python train.py --encoder_arch="mobilenet_v2" --model="image captioner" --dataset="photos with spoken descriptions (Open Images, Localized Narratives)" --train_examples=203450 --image_size=24 --crop_scale_min=1 --horizontal_flip=true --translate=0.06 --color_jitter=0.2 --tokenizer="char" --vocab_size=53 --encoder_norm="layernorm" --encoder_activation="relu6" --encoder_drop_path=0.05 --encoder_depths=[3, 3, 3, 3] --encoder_kernel_size=5 --encoder_stem="single" --encoder_expansion=4 --encoder_widths=[24, 48, 96, 192] --fusion="cross_attention" --decoder_width=128 --decoder_layers=6 --decoder_norm="layernorm" --decoder_norm_position="pre" --decoder_activation="relu" --decoder_mlp_ratio=6 --decoder_head_dim=16 --decoder_fused_qkv=false --decoder_bias="none" --decoder_qk_norm=true --decoder_parallel_block=false --decoder_inner_norm=false --decoder_drop_path=0.05 --decoder_positions="rope" --decoder_cross_attention_every=2 --decoder_tie_embeddings=true --init="trunc_normal_002" --residual_init="none" --optimizer="soap" --beta2=0.99 --lr=0.0025 --beta1=0.95 --shampoo_beta=0.99 --eps=1e-08 --precondition_frequency=16 --max_precond_dim=512 --one_sided=false --adamw_lr_other_params=0.0012 --ema_decay=0.99 --steps=8300 --batch_size=128 --epochs=5.2 --lr_schedule="cosine" --final_lr_fraction=0 --warmup_steps=160 --weight_decay=0.3 --adamw_weight_decay_other_params=0
Rows from block 2 of the text decoder, named by matrix and row number. Rows with one number belong to one attention dimension. Each number is 50 + 15 x the weight over its row's rms, rounded and kept within 0 to 99. All counts start at 0. After the name is the row's rms in percent of the matrix's.
# q: cross-attention query (decoder.blocks.2.cross_attn.q.weight, 128x128), inputs 64-127
# k: cross-attention key (decoder.blocks.2.cross_attn.k.weight, 128x768), inputs 70-139
q.26 104:61 57 48 47 71 57 37 74 65 56 74 62 75 33 65 40 31 55 47 63 70 40 48 47 25 54 26 46 63 69 63 42 32 90 55 28 33 20 52 41 48 73 47 24 53 35 46 60 64 47 60 30 19 43 70 67 39 59 42 25 62 49 46 19
q.27 109:49 48 43 02 20 50 64 38 58 79 63 62 26 69 35 34 31 43 38 31 37 39 48 46 44 52 44 61 52 57 60 30 55 59 47 49 48 31 49 52 53 40 38 52 49 25 53 40 57 56 43 48 59 66 35 89 60 54 43 63 49 60 42 47
q.28 113:77 25 22 64 20 51 57 47 31 78 59 34 50 53 73 51 51 59 48 42 44 54 78 44 58 61 49 77 58 43 34 43 82 36 58 44 72 45 51 51 37 69 28 54 59 45 33 87 62 57 38 55 25 46 25 45 52 37 47 46 49 38 47 71
q.29 107:50 58 43 52 65 56 70 50 44 43 58 43 58 41 67 26 61 47 56 64 49 42 52 29 75 85 61 47 61 53 39 57 58 65 54 21 48 53 34 69 31 45 35 52 53 48 65 27 52 57 40 41 75 88 68 38 29 79 39 22 38 43 45 29
q.30 109:56 44 53 56 59 99 17 29 37 23 37 04 35 61 48 45 42 53 40 46 45 32 57 74 67 42 65 43 58 58 34 64 43 37 76 79 53 41 63 34 44 50 52 55 45 42 56 47 38 44 33 44 23 42 49 45 66 35 58 67 38 65 38 48
q.31 102:38 56 30 39 46 59 78 21 45 31 67 42 59 59 44 73 37 48 64 42 50 31 65 38 40 41 71 44 66 39 30 54 41 36 69 42 50 61 66 65 57 54 41 24 54 29 48 62 64 26 21 76 95 47 28 19 44 62 60 56 52 58 44 46
q.32 100:30 41 48 49 68 31 61 54 47 79 43 56 54 36 17 14 59 36 82 37 54 53 75 44 48 10 80 70 41 83 65 16 39 54 39 52 50 47 60 81 62 42 51 39 58 58 43 27 48 75 41 41 57 39 48 29 65 43 49 64 50 41 72 53
q.33 103:22 21 48 66 48 39 59 53 49 46 40 42 58 85 34 76 51 56 74 13 59 61 69 49 50 35 39 48 56 43 27 55 61 50 71 66 35 27 46 42 34 32 29 80 59 27 28 48 71 65 61 53 45 61 43 39 27 39 41 56 65 58 58 33
q.34 096:61 48 56 81 35 53 47 40 67 53 78 15 38 42 54 48 25 73 33 63 36 32 50 68 53 51 55 48 37 56 68 34 44 38 54 58 54 39 66 33 78 71 55 38 94 50 41 56 49 64 46 47 57 54 34 31 40 52 66 76 48 43 65 55
q.35 095:42 51 37 27 53 37 48 56 61 39 39 76 40 53 46 36 65 32 40 47 34 56 59 32 30 27 53 70 62 72 31 42 24 54 43 61 48 53 44 75 58 52 32 33 44 69 45 30 42 58 42 50 70 51 55 43 54 55 62 85 49 65 39 50
q.36 098:34 68 49 25 65 67 69 68 57 49 28 76 59 44 24 74 62 39 59 59 35 79 47 62 53 34 46 56 41 77 55 63 42 57 54 74 35 43 59 45 54 75 29 65 37 61 33 63 27 50 64 50 53 64 58 41 23 55 50 30 42 25 65 29
q.37 100:47 33 33 47 55 36 62 35 36 45 50 34 40 57 31 61 55 58 30 21 31 37 49 55 84 24 63 53 50 71 74 61 99 45 60 47 36 21 73 52 31 41 52 52 51 80 43 50 60 58 57 27 74 71 55 38 29 65 49 50 67 64 52 48
q.38 105:58 75 44 60 55 55 54 48 39 38 55 31 62 30 43 77 43 37 60 67 55 29 26 40 57 41 60 51 84 34 70 60 32 58 58 46 43 39 27 58 82 21 33 31 63 63 70 25 24 73 33 57 64 47 46 44 59 44 62 50 49 47 70 34
q.39 099:50 42 33 36 54 57 33 35 44 68 59 71 60 24 51 59 44 35 37 59 42 51 53 36 25 00 64 26 86 54 48 51 69 60 41 30 53 44 63 63 44 26 66 48 48 63 42 27 28 74 28 35 48 67 31 56 54 74 58 57 52 41 39 60
q.40 094:59 43 36 61 38 41 64 84 48 70 45 62 30 33 61 43 33 70 53 59 66 72 58 26 39 43 63 43 55 29 34 62 39 48 71 60 44 30 33 61 47 47 32 23 54 46 61 44 42 52 09 39 27 26 52 44 83 42 30 46 36 57 73 52
q.41 093:45 47 35 55 43 56 60 40 65 41 41 62 42 49 70 80 58 50 55 37 43 63 62 40 50 11 63 40 38 47 58 56 82 47 26 52 47 75 50 26 64 58 61 56 67 49 51 64 67 32 16 45 75 50 53 54 50 52 42 78 12 39 67 51
q.42 097:58 60 43 60 60 47 58 40 31 49 52 46 58 56 29 72 33 48 44 40 53 75 25 48 61 20 28 39 45 26 47 55 52 44 65 59 93 65 48 78 48 41 72 55 72 33 51 56 51 42 73 66 50 63 44 39 81 40 58 37 72 52 37 38
q.43 104:47 18 38 29 47 48 64 18 23 56 70 66 32 22 52 54 60 59 78 39 63 35 64 53 73 38 51 78 46 47 62 42 70 43 59 36 54 67 63 71 59 74 56 20 44 70 48 63 32 41 38 47 49 65 74 45 54 38 47 52 40 40 45 81
q.44 097:73 45 48 47 56 48 80 63 27 34 55 44 24 66 40 41 37 28 41 64 40 26 27 20 34 36 65 46 51 37 49 77 50 42 53 49 43 45 36 78 49 59 59 27 46 50 31 29 52 18 47 44 74 61 59 14 36 45 63 25 45 62 71 45
q.45 095:57 70 53 41 63 58 32 36 58 51 48 56 53 42 47 58 49 27 47 65 59 52 41 65 45 35 29 53 45 30 45 32 76 55 31 60 25 33 42 43 26 38 69 71 37 43 30 54 59 37 61 35 59 43 50 42 44 74 69 49 51 38 22 58
q.46 110:28 53 41 36 64 52 50 51 62 38 42 64 53 64 39 83 56 69 39 50 59 49 59 67 50 29 65 65 07 77 37 54 39 55 63 70 53 66 21 48 51 24 61 32 50 24 35 51 34 39 37 22 53 61 42 63 68 48 33 41 44 71 42 40
q.47 092:40 29 55 58 38 72 83 63 56 43 29 42 59 51 40 32 55 30 18 32 36 38 24 54 43 45 59 35 57 42 38 33 77 40 65 53 30 43 51 03 44 34 50 79 71 59 50 60 42 49 60 40 49 58 46 38 69 75 37 52 57 28 53 48
q.48 105:61 48 46 68 40 67 46 66 62 60 76 54 67 61 58 22 68 29 58 53 64 48 66 34 21 39 61 66 58 22 61 46 77 46 58 44 65 52 65 55 46 50 52 32 39 62 50 53 66 53 66 54 52 50 44 32 38 35 66 27 47 57 62 46
q.49 106:48 47 36 39 13 43 66 74 44 35 50 45 65 35 58 58 27 62 62 70 39 79 64 70 22 82 56 75 52 52 46 58 38 26 78 56 35 40 48 65 32 53 74 25 51 44 42 54 43 46 64 65 47 20 60 54 57 61 39 47 51 68 43 28
q.50 108:47 26 46 66 61 47 62 21 77 64 65 29 76 49 50 43 59 52 37 38 69 62 65 58 21 52 34 57 46 47 74 63 51 71 51 61 73 29 49 32 37 72 63 64 39 38 32 39 70 22 65 31 71 39 64 48 49 42 60 36 53 71 15 50
q.51 104:52 51 05 35 70 49 37 43 60 51 40 26 50 43 40 43 67 43 18 46 31 53 63 22 71 76 88 42 42 51 27 60 50 57 59 55 48 83 40 39 59 61 69 33 29 40 40 76 57 41 36 67 60 29 52 35 52 53 67 42 71 63 52 56
q.52 096:38 46 15 59 41 34 36 69 63 47 55 56 72 43 44 38 60 41 43 57 44 56 42 56 39 71 59 52 41 62 38 61 39 69 58 96 46 69 68 49 38 36 44 42 56 60 63 32 34 49 31 45 99 48 79 21 55 53 39 39 49 32 48 83
q.53 089:41 28 61 32 46 15 60 31 56 56 88 24 45 61 79 50 22 60 43 50 65 46 68 33 48 73 42 74 54 37 44 61 62 64 48 41 39 49 58 72 48 38 46 35 62 47 29 32 51 54 55 59 49 39 33 32 62 59 21 36 57 21 67 44
q.54 100:55 39 57 44 24 46 37 42 71 47 25 50 37 68 66 63 13 54 88 63 87 51 64 63 29 35 19 47 61 56 45 48 69 65 62 39 56 32 41 88 64 37 53 42 46 42 51 39 25 29 45 62 57 48 78 54 28 24 47 64 30 67 63 66
q.55 107:64 79 55 29 33 51 47 71 55 51 76 56 51 75 33 73 56 86 40 40 56 57 38 38 45 50 36 26 48 36 67 45 35 51 51 51 33 33 24 54 48 39 36 63 57 60 45 51 64 54 59 31 55 68 44 44 30 56 39 53 46 44 61 35
q.56 106:57 58 71 61 62 31 63 79 72 29 75 26 45 52 44 60 60 34 60 34 55 61 34 40 63 34 49 33 78 45 75 64 53 41 41 43 59 66 42 60 52 47 60 22 52 54 56 45 30 54 44 34 35 44 55 38 53 36 74 42 60 61 36 37
q.57 096:28 67 45 53 47 40 44 45 48 55 24 76 49 54 71 50 46 45 86 66 57 56 16 65 58 43 33 46 84 49 40 34 42 68 37 38 65 38 51 43 87 39 59 16 25 52 64 68 55 49 37 31 60 50 53 47 49 40 72 77 35 57 64 37
q.58 106:57 51 47 36 76 53 26 60 63 61 36 63 53 21 63 66 53 68 46 48 40 56 45 58 14 48 54 58 58 50 49 41 28 68 28 51 39 46 21 63 30 46 31 53 51 61 29 49 38 61 41 68 23 37 35 51 62 62 70 70 67 80 47 40
q.59 095:53 66 54 34 37 69 63 34 57 71 50 48 48 57 50 38 68 42 49 30 75 25 33 33 50 22 29 45 42 68 46 33 81 70 54 47 61 26 51 66 57 63 41 76 41 41 46 38 60 40 43 50 19 18 50 59 39 65 49 63 31 50 12 62
q.60 092:65 37 43 47 45 51 25 53 59 73 55 60 20 65 90 22 40 66 55 45 66 47 49 38 38 38 56 81 40 42 20 49 41 45 67 63 71 50 57 56 43 60 68 46 52 69 59 45 84 33 33 30 60 28 61 47 46 48 34 28 51 91 46 36
q.61 117:65 49 50 51 32 51 81 27 63 18 47 25 49 34 61 51 47 37 46 42 73 42 69 61 39 23 33 80 47 50 66 53 61 83 42 45 45 36 50 58 48 29 56 30 58 57 46 51 49 54 43 28 29 67 37 58 46 66 62 62 50 15 37 63
q.62 103:27 42 62 58 72 41 42 38 49 38 68 71 60 37 33 45 36 83 46 41 50 35 39 32 55 41 46 64 67 63 41 68 56 39 19 49 57 32 38 40 41 72 28 55 67 46 68 66 54 78 48 52 28 71 53 50 71 54 42 40 70 60 45 37
q.63 098:78 55 36 74 64 49 75 57 34 51 29 54 65 23 49 76 82 42 44 35 31 55 52 51 39 56 58 55 27 69 45 10 27 40 40 39 47 42 63 55 33 76 38 54 46 64 56 30 23 23 48 88 61 52 23 45 55 77 71 69 29 31 30 81
q.64 102:50 63 61 45 36 67 73 71 52 74 62 62 55 50 49 57 52 65 46 36 38 41 40 71 42 64 46 68 64 49 38 49 58 68 20 44 60 44 61 42 60 33 44 46 60 35 51 49 40 52 14 42 47 40 61 49 25 99 46 44 47 57 37 53
q.65 107:62 22 53 32 57 65 71 12 36 32 54 49 28 48 58 58 55 37 73 37 73 62 22 41 85 52 74 31 55 48 44 39 54 71 39 52 41 66 35 52 56 50 33 73 60 48 55 43 35 68 71 67 69 50 61 49 41 58 72 49 56 64 70 72
q.66 107:18 26 47 65 58 58 61 64 38 41 56 69 35 60 51 43 61 55 56 67 40 37 65 53 92 32 42 30 35 26 56 51 69 31 57 55 85 25 57 56 74 47 29 70 55 26 46 46 17 61 52 46 52 30 42 29 35 46 60 30 67 66 56 35
q.67 113:60 59 50 48 15 34 71 41 60 27 67 48 50 34 55 54 70 62 27 51 51 66 42 74 41 59 31 39 34 74 73 30 41 73 60 49 52 48 67 36 45 62 57 66 67 37 25 47 34 25 55 48 62 58 33 41 38 58 43 66 46 36 54 39
q.68 105:27 53 69 62 42 48 53 36 40 24 69 66 56 29 62 51 46 80 53 24 37 66 34 49 58 50 40 42 45 41 67 60 31 72 64 68 26 42 78 63 58 30 59 40 62 58 51 44 47 29 75 41 46 69 22 09 44 47 46 47 32 41 63 81
q.69 115:72 37 50 69 29 31 59 44 45 56 55 58 43 68 55 56 40 59 77 32 73 49 50 57 68 69 43 19 62 25 34 54 50 51 37 40 57 69 53 36 16 45 43 46 60 63 54 78 49 53 27 67 13 42 43 76 70 34 19 53 59 64 47 54
q.70 115:45 53 55 49 87 35 51 76 24 21 50 44 44 45 31 62 46 67 35 58 57 39 62 50 56 75 44 74 61 58 36 47 46 30 47 14 38 46 79 37 82 36 55 72 47 52 68 37 33 48 38 42 34 55 68 30 68 45 77 43 53 45 34 30
q.71 099:67 56 50 49 85 54 58 45 56 98 57 52 50 50 74 34 28 26 54 75 44 39 38 56 38 57 49 64 70 42 76 69 46 30 43 39 33 37 33 66 48 52 74 40 65 48 53 31 60 37 34 36 58 66 46 63 67 49 42 29 28 33 34 48
q.72 102:31 54 55 43 53 37 39 58 56 59 49 56 65 56 73 74 41 78 30 35 35 53 64 37 09 61 54 59 51 45 57 39 51 48 43 56 35 64 26 30 62 36 62 52 41 23 53 35 82 44 41 82 35 51 62 79 45 53 45 35 42 67 76 63
q.73 112:48 68 51 65 53 67 34 46 49 51 59 72 52 47 33 49 61 63 53 37 50 63 80 48 54 74 57 42 36 58 39 50 59 55 18 73 40 84 64 49 49 68 57 63 44 61 45 36 60 57 70 42 46 79 47 39 47 55 16 62 21 48 60 33
k.26 098:03 30 34 33 37 58 46 42 88 62 42 55 49 39 40 46 32 37 26 62 54 24 66 52 61 71 43 48 36 14 34 40 52 27 46 65 59 23 55 50 29 41 68 52 39 40 38 63 23 66 61 57 36 54 50 41 43 34 77 34 38 68 62 69 59 36 62 62 63 65
k.27 097:46 73 26 61 21 49 52 43 39 35 27 42 55 36 41 43 49 48 46 50 36 27 54 83 52 30 43 43 44 36 57 50 51 07 51 72 64 48 58 39 33 53 37 47 57 59 42 50 44 66 55 53 31 73 62 42 45 43 39 62 62 77 44 51 73 65 61 26 37 45
k.28 104:63 43 60 38 44 17 45 68 18 56 44 54 50 60 47 54 46 66 74 22 28 43 47 59 60 04 57 47 54 38 53 46 62 48 53 51 58 27 57 38 58 53 60 58 56 33 40 52 34 44 65 75 45 55 39 52 66 47 24 29 50 47 47 40 53 56 49 44 68 41
k.29 106:57 56 70 29 84 69 19 55 47 07 65 68 42 53 30 45 50 62 46 40 52 45 29 59 57 20 66 37 51 66 55 54 59 53 56 65 13 60 59 29 48 36 47 43 62 45 39 44 33 50 70 54 59 69 39 52 34 43 59 46 08 16 63 61 65 58 73 54 63 52
k.30 097:51 38 57 59 46 41 51 38 63 44 57 43 40 72 21 64 57 97 99 57 61 56 58 69 71 81 43 62 55 64 60 42 53 67 50 72 55 60 64 46 80 47 46 62 55 65 43 67 45 62 61 46 90 62 67 47 52 61 66 53 45 30 56 53 73 54 56 39 64 59
k.31 087:45 43 40 32 57 64 33 75 13 56 59 55 63 63 04 50 56 27 47 76 79 51 38 29 58 25 56 42 49 53 40 57 35 69 57 21 54 40 54 53 83 46 29 64 78 54 45 40 83 28 55 74 71 42 77 52 38 42 64 44 49 66 42 46 41 45 57 49 23 77
k.32 090:27 62 72 60 80 60 67 52 60 57 49 30 45 22 66 55 33 53 65 72 76 78 54 35 49 61 67 56 56 55 45 55 41 31 56 83 59 81 48 56 56 69 46 61 43 50 48 20 76 51 52 24 36 65 46 30 45 59 31 54 79 63 77 30 52 57 59 49 35 45
k.33 100:44 40 58 47 43 53 30 32 00 45 50 50 61 55 43 55 37 41 51 50 53 56 43 59 38 13 46 41 54 43 42 44 60 69 51 65 18 22 47 45 58 36 34 52 55 47 47 69 50 44 46 41 51 46 28 55 51 55 52 53 24 32 38 45 55 46 41 73 42 38
k.34 095:62 36 37 47 27 41 53 45 47 64 52 55 59 32 34 41 44 56 61 44 43 60 55 68 58 42 70 66 63 40 77 37 60 51 53 61 55 69 72 24 76 58 37 80 63 72 45 56 58 52 66 41 68 61 57 48 57 43 43 67 42 35 71 49 74 70 62 39 52 37
k.35 098:15 16 60 35 52 43 47 29 58 72 40 40 54 61 71 48 33 64 68 49 63 81 68 49 50 59 26 45 42 72 45 69 45 42 65 04 58 42 62 64 50 62 41 53 49 67 69 48 63 86 50 51 43 50 66 43 63 60 46 58 52 63 50 37 29 67 54 56 33 66
k.36 101:38 31 56 64 40 66 32 75 42 59 52 57 39 59 72 35 49 51 54 05 43 41 05 50 11 54 84 54 50 49 57 48 41 62 54 60 09 39 43 55 65 31 51 60 33 37 49 55 26 53 38 47 56 53 40 42 41 44 51 40 25 37 17 42 38 21 43 56 51 57
k.37 111:78 80 67 33 71 23 51 54 24 36 66 38 61 68 54 63 65 58 54 62 84 65 31 39 61 28 32 45 58 50 41 67 33 43 39 54 40 54 44 44 55 29 34 15 46 41 34 51 84 22 38 59 36 37 54 49 60 64 35 51 42 56 59 26 75 43 31 44 66 62
k.38 093:56 42 59 45 81 43 34 56 52 50 38 56 62 47 58 41 55 45 46 52 33 26 56 56 62 38 67 49 29 35 49 36 57 45 60 51 43 45 42 51 54 71 42 55 47 45 69 30 65 42 68 67 54 43 63 51 58 40 50 53 63 67 48 35 68 47 55 33 70 47
k.39 091:57 35 57 41 20 76 56 50 44 49 51 45 66 37 17 48 40 54 39 31 24 33 38 63 47 96 53 55 56 59 38 27 67 58 62 56 40 66 40 43 55 51 42 40 49 55 63 43 63 64 68 60 57 49 47 46 52 40 51 49 53 45 58 76 60 51 51 38 52 38
k.40 084:60 56 74 46 12 67 72 53 39 33 40 35 70 73 36 43 48 82 49 60 52 36 74 63 66 64 18 58 50 68 74 68 68 60 18 27 44 33 27 46 51 52 58 61 61 33 55 42 41 41 56 55 60 52 48 50 30 36 47 29 55 51 63 49 40 68 46 51 51 82
k.41 114:49 67 96 68 63 50 57 39 58 30 47 56 35 86 67 51 58 53 41 78 53 27 59 38 73 29 49 52 60 42 34 58 27 58 51 48 46 55 50 51 35 25 66 23 44 40 45 46 79 37 31 45 54 32 28 53 45 66 54 68 54 60 27 31 42 49 40 41 82 46
k.42 096:28 37 58 58 34 50 40 53 57 38 57 48 31 50 85 34 63 32 23 99 47 39 59 67 49 73 30 54 41 62 65 60 52 56 47 43 50 50 34 66 40 75 45 51 47 49 43 55 54 44 57 70 63 44 40 62 42 46 59 41 57 78 54 75 64 53 47 52 50 53
k.43 115:35 50 34 58 33 57 49 49 47 66 36 35 29 25 68 75 39 59 78 59 51 42 75 61 21 75 47 57 49 57 57 27 42 50 54 60 92 48 63 73 44 59 54 68 54 60 52 44 52 59 31 42 66 66 67 47 46 67 42 51 88 89 74 64 19 39 58 47 36 62
k.44 104:69 55 50 47 54 44 63 46 33 69 47 35 45 35 50 54 52 00 38 32 42 24 52 38 66 75 48 38 41 47 57 59 39 40 57 54 82 37 64 54 56 42 36 53 62 59 44 36 75 53 32 59 34 46 62 49 51 62 42 61 75 83 36 39 18 33 51 38 40 31
k.45 090:52 52 49 55 13 47 28 67 39 31 68 67 40 74 17 51 70 53 58 62 32 28 34 55 57 50 32 35 44 34 40 76 55 63 51 50 25 53 66 42 41 50 68 32 42 44 52 55 30 61 52 52 62 35 54 66 64 47 64 39 22 59 41 59 78 51 66 50 30 34
k.46 113:19 51 00 21 53 39 22 67 50 53 55 93 53 61 50 34 60 67 66 64 38 54 46 37 37 20 21 65 56 49 48 53 56 67 56 58 24 51 57 41 24 42 37 27 41 33 43 76 24 68 62 34 50 50 50 77 46 33 64 48 43 35 40 66 55 43 43 68 51 62
k.47 109:66 47 80 67 43 42 61 61 60 28 55 56 67 77 53 54 54 49 15 53 50 58 54 45 52 43 59 39 38 53 56 52 40 58 45 29 49 57 28 39 32 40 75 52 56 52 32 56 89 29 40 59 68 42 30 63 52 52 47 45 34 49 43 53 58 76 48 42 51 31
k.48 100:20 54 36 39 37 35 66 45 66 61 25 55 45 47 33 45 25 63 73 41 40 24 47 36 60 50 39 40 58 49 08 67 48 50 54 52 64 83 55 68 35 76 37 61 48 68 46 35 21 74 59 10 56 42 54 41 71 58 39 31 49 44 68 42 54 57 57 54 53 57
k.49 126:40 52 52 54 42 26 43 42 71 50 41 40 54 42 48 27 58 61 66 53 44 66 54 41 68 47 58 40 46 62 49 55 35 36 42 42 48 72 58 61 35 65 55 41 62 59 64 32 42 34 55 38 46 40 43 37 41 54 35 53 32 47 51 44 81 77 35 42 60 29
k.50 095:45 26 67 08 81 66 47 66 49 77 44 48 85 38 39 24 58 33 46 33 46 34 42 46 63 49 67 46 53 58 45 62 26 35 35 64 39 53 58 67 44 46 63 67 33 42 57 55 28 50 51 33 24 37 46 59 74 48 51 48 32 34 56 82 70 81 36 62 53 61
k.51 099:47 49 75 65 69 57 51 29 66 62 54 55 42 49 65 52 43 43 35 58 67 40 41 48 47 51 22 60 26 61 70 24 46 82 52 42 50 39 25 77 75 67 71 47 63 45 49 58 46 59 43 35 49 64 31 61 57 44 67 39 67 81 54 58 51 67 47 80 45 52
k.52 081:29 57 58 45 88 42 73 20 37 55 62 46 28 29 35 65 52 37 43 51 62 31 47 65 38 68 49 33 40 38 74 39 42 62 40 80 41 74 50 57 45 48 61 43 49 60 47 53 68 48 55 48 49 44 54 50 39 45 66 47 47 31 44 49 40 29 47 44 17 35
k.53 080:43 54 44 39 48 41 30 60 42 34 12 72 59 44 57 52 38 46 48 72 59 62 25 61 61 45 47 61 58 76 37 51 45 70 66 17 33 55 30 55 25 37 22 29 88 38 68 59 43 57 44 52 63 43 48 51 41 45 36 42 37 37 42 68 34 44 64 57 27 71
k.54 092:44 48 56 24 25 67 60 40 57 58 53 33 47 18 22 81 30 58 43 59 37 10 58 52 39 45 58 67 57 55 49 37 47 68 42 66 54 29 67 46 67 42 39 62 60 74 26 48 34 47 71 70 53 87 60 41 47 43 77 55 56 49 49 58 55 42 81 28 37 90
k.55 105:38 40 21 66 36 33 42 55 45 96 39 55 50 34 22 39 25 73 55 33 29 81 55 47 19 46 32 47 56 58 57 35 65 36 63 64 63 35 51 58 81 65 65 40 53 29 51 47 45 67 63 33 30 84 72 41 39 63 75 50 75 55 51 28 47 48 73 68 27 62
k.56 108:77 56 58 75 49 53 63 67 43 33 48 33 55 46 43 37 70 66 45 51 71 61 55 40 66 63 76 39 64 36 54 69 34 62 39 39 49 64 57 41 61 47 53 51 54 65 72 34 90 20 46 68 77 43 61 67 24 48 36 59 37 64 52 31 55 55 37 25 46 46
k.57 091:56 65 67 50 65 50 53 61 58 25 54 44 50 53 49 70 57 62 61 57 50 33 57 46 85 42 31 49 40 46 63 70 50 14 69 48 57 72 52 41 34 35 67 19 43 33 41 20 40 56 62 59 24 36 50 31 69 46 56 44 56 34 48 12 63 27 52 35 63 48
k.58 093:91 54 42 51 39 33 14 61 50 52 75 58 67 54 40 60 69 59 47 52 39 72 43 89 41 55 54 61 33 53 44 47 51 21 25 43 47 44 53 37 35 51 38 49 44 32 42 68 77 44 59 51 11 47 34 55 36 36 35 48 43 55 57 45 72 71 39 34 61 26
k.59 087:46 38 44 24 33 77 41 55 46 57 43 70 57 61 65 28 58 32 26 49 58 37 44 47 47 42 60 38 51 33 70 47 40 50 52 68 48 13 28 62 58 52 67 45 33 36 49 65 52 48 59 57 32 47 42 48 37 47 65 44 40 52 61 79 46 58 53 64 59 41
k.60 083:56 51 38 30 40 68 56 40 29 56 62 36 32 65 64 62 68 43 23 64 53 59 53 66 51 26 81 53 55 45 51 46 48 37 52 38 46 58 59 62 47 67 72 60 53 75 37 40 61 52 50 43 30 39 39 64 77 48 44 47 65 48 34 61 41 33 55 55 80 54
k.61 129:44 65 50 65 55 73 64 60 38 24 56 62 39 70 35 67 39 35 62 41 65 38 37 52 46 60 70 60 54 44 49 60 64 57 68 49 51 35 58 17 77 06 28 65 44 68 40 59 50 50 51 61 62 57 62 48 63 72 54 61 40 08 55 57 19 30 56 36 38 63
k.62 102:45 38 36 45 45 76 40 59 64 39 61 36 31 63 74 42 58 34 23 49 48 37 57 59 27 51 60 42 31 12 50 29 55 79 37 55 53 19 45 45 26 53 40 31 37 35 61 75 62 34 55 60 58 40 63 43 22 34 55 53 62 59 35 73 32 23 31 42 63 54
k.63 088:27 49 53 50 63 31 57 45 76 31 53 46 57 56 84 39 59 57 76 50 52 43 66 75 53 78 55 55 78 53 31 59 52 49 55 63 49 50 48 50 35 53 61 65 43 48 41 49 54 65 48 72 64 36 36 61 72 63 30 61 39 52 44 38 47 65 45 33 55 47
k.64 104:54 52 55 43 64 60 45 54 24 38 58 76 41 68 47 45 79 35 38 64 77 49 38 59 57 29 61 52 47 30 32 40 35 61 59 55 00 35 63 36 38 28 50 49 63 55 24 50 67 62 39 94 65 50 56 52 36 35 48 54 11 54 37 39 37 24 40 59 60 45
k.65 097:67 48 80 62 91 36 58 34 75 49 54 53 39 45 62 56 54 56 77 86 60 79 66 55 64 55 45 48 46 57 61 77 27 84 34 27 38 74 42 72 42 55 44 41 44 53 59 49 71 50 36 49 76 44 33 51 55 45 40 62 36 65 48 45 54 54 30 58 74 36
k.66 102:47 50 46 54 48 83 53 62 43 67 57 56 53 29 51 67 53 03 13 71 38 17 47 45 19 26 59 43 34 44 34 47 48 55 58 65 73 50 65 45 51 28 66 71 47 61 55 45 55 53 46 54 45 47 66 62 54 52 49 49 61 40 37 64 33 45 41 48 23 60
k.67 122:32 43 51 58 44 17 58 33 63 59 50 44 31 47 48 35 33 38 35 39 48 34 62 65 81 54 42 40 59 73 50 43 52 56 43 45 56 77 39 58 41 58 48 32 55 64 42 65 46 71 38 44 70 43 33 36 58 64 40 66 42 52 65 44 50 56 37 57 61 53
k.68 106:25 29 39 22 28 40 41 45 39 66 33 45 42 29 32 39 38 74 74 40 37 58 50 45 52 19 64 50 57 66 55 51 48 68 48 80 33 45 37 65 46 62 60 56 56 29 54 49 24 72 74 50 52 75 57 58 49 31 87 49 44 65 49 81 47 48 61 82 55 71
k.69 100:57 58 69 47 69 37 49 58 50 27 59 48 48 50 67 54 60 54 54 10 37 42 35 86 41 66 43 59 19 33 54 46 38 08 28 65 53 38 68 42 71 43 45 37 50 48 53 63 55 46 46 31 03 61 48 40 41 34 49 65 36 24 50 36 57 50 48 33 73 20
k.70 116:45 30 35 28 64 70 64 73 45 51 63 71 80 59 48 45 41 27 55 48 49 47 51 13 38 38 61 53 50 55 75 64 83 57 70 37 59 47 42 40 35 38 62 44 30 30 44 52 35 63 44 65 54 39 31 56 50 57 32 33 41 42 47 36 52 49 47 63 37 23
k.71 093:63 48 61 68 27 46 38 74 81 46 47 66 73 68 48 52 48 53 50 60 56 68 57 28 51 73 47 62 63 30 42 64 57 28 65 45 53 45 44 38 67 56 52 33 50 46 37 40 67 36 41 36 23 47 53 44 50 51 43 37 67 66 39 59 46 57 58 45 54 42
k.72 088:47 46 62 71 99 59 50 17 30 43 39 35 57 55 53 54 43 40 06 55 62 43 51 42 60 56 56 42 47 71 48 44 33 52 50 56 31 65 39 66 64 64 72 66 55 37 67 43 67 36 51 70 32 47 45 46 52 45 75 66 35 59 60 27 93 58 66 49 41 57
k.73 099:41 83 56 59 19 31 52 19 73 44 36 49 38 46 56 55 49 63 72 51 58 61 51 49 42 42 43 45 37 62 62 37 61 60 58 49 39 31 34 60 59 56 57 62 53 53 66 59 33 68 48 22 59 48 55 48 42 45 60 42 31 62 56 55 60 46 49 55 57 58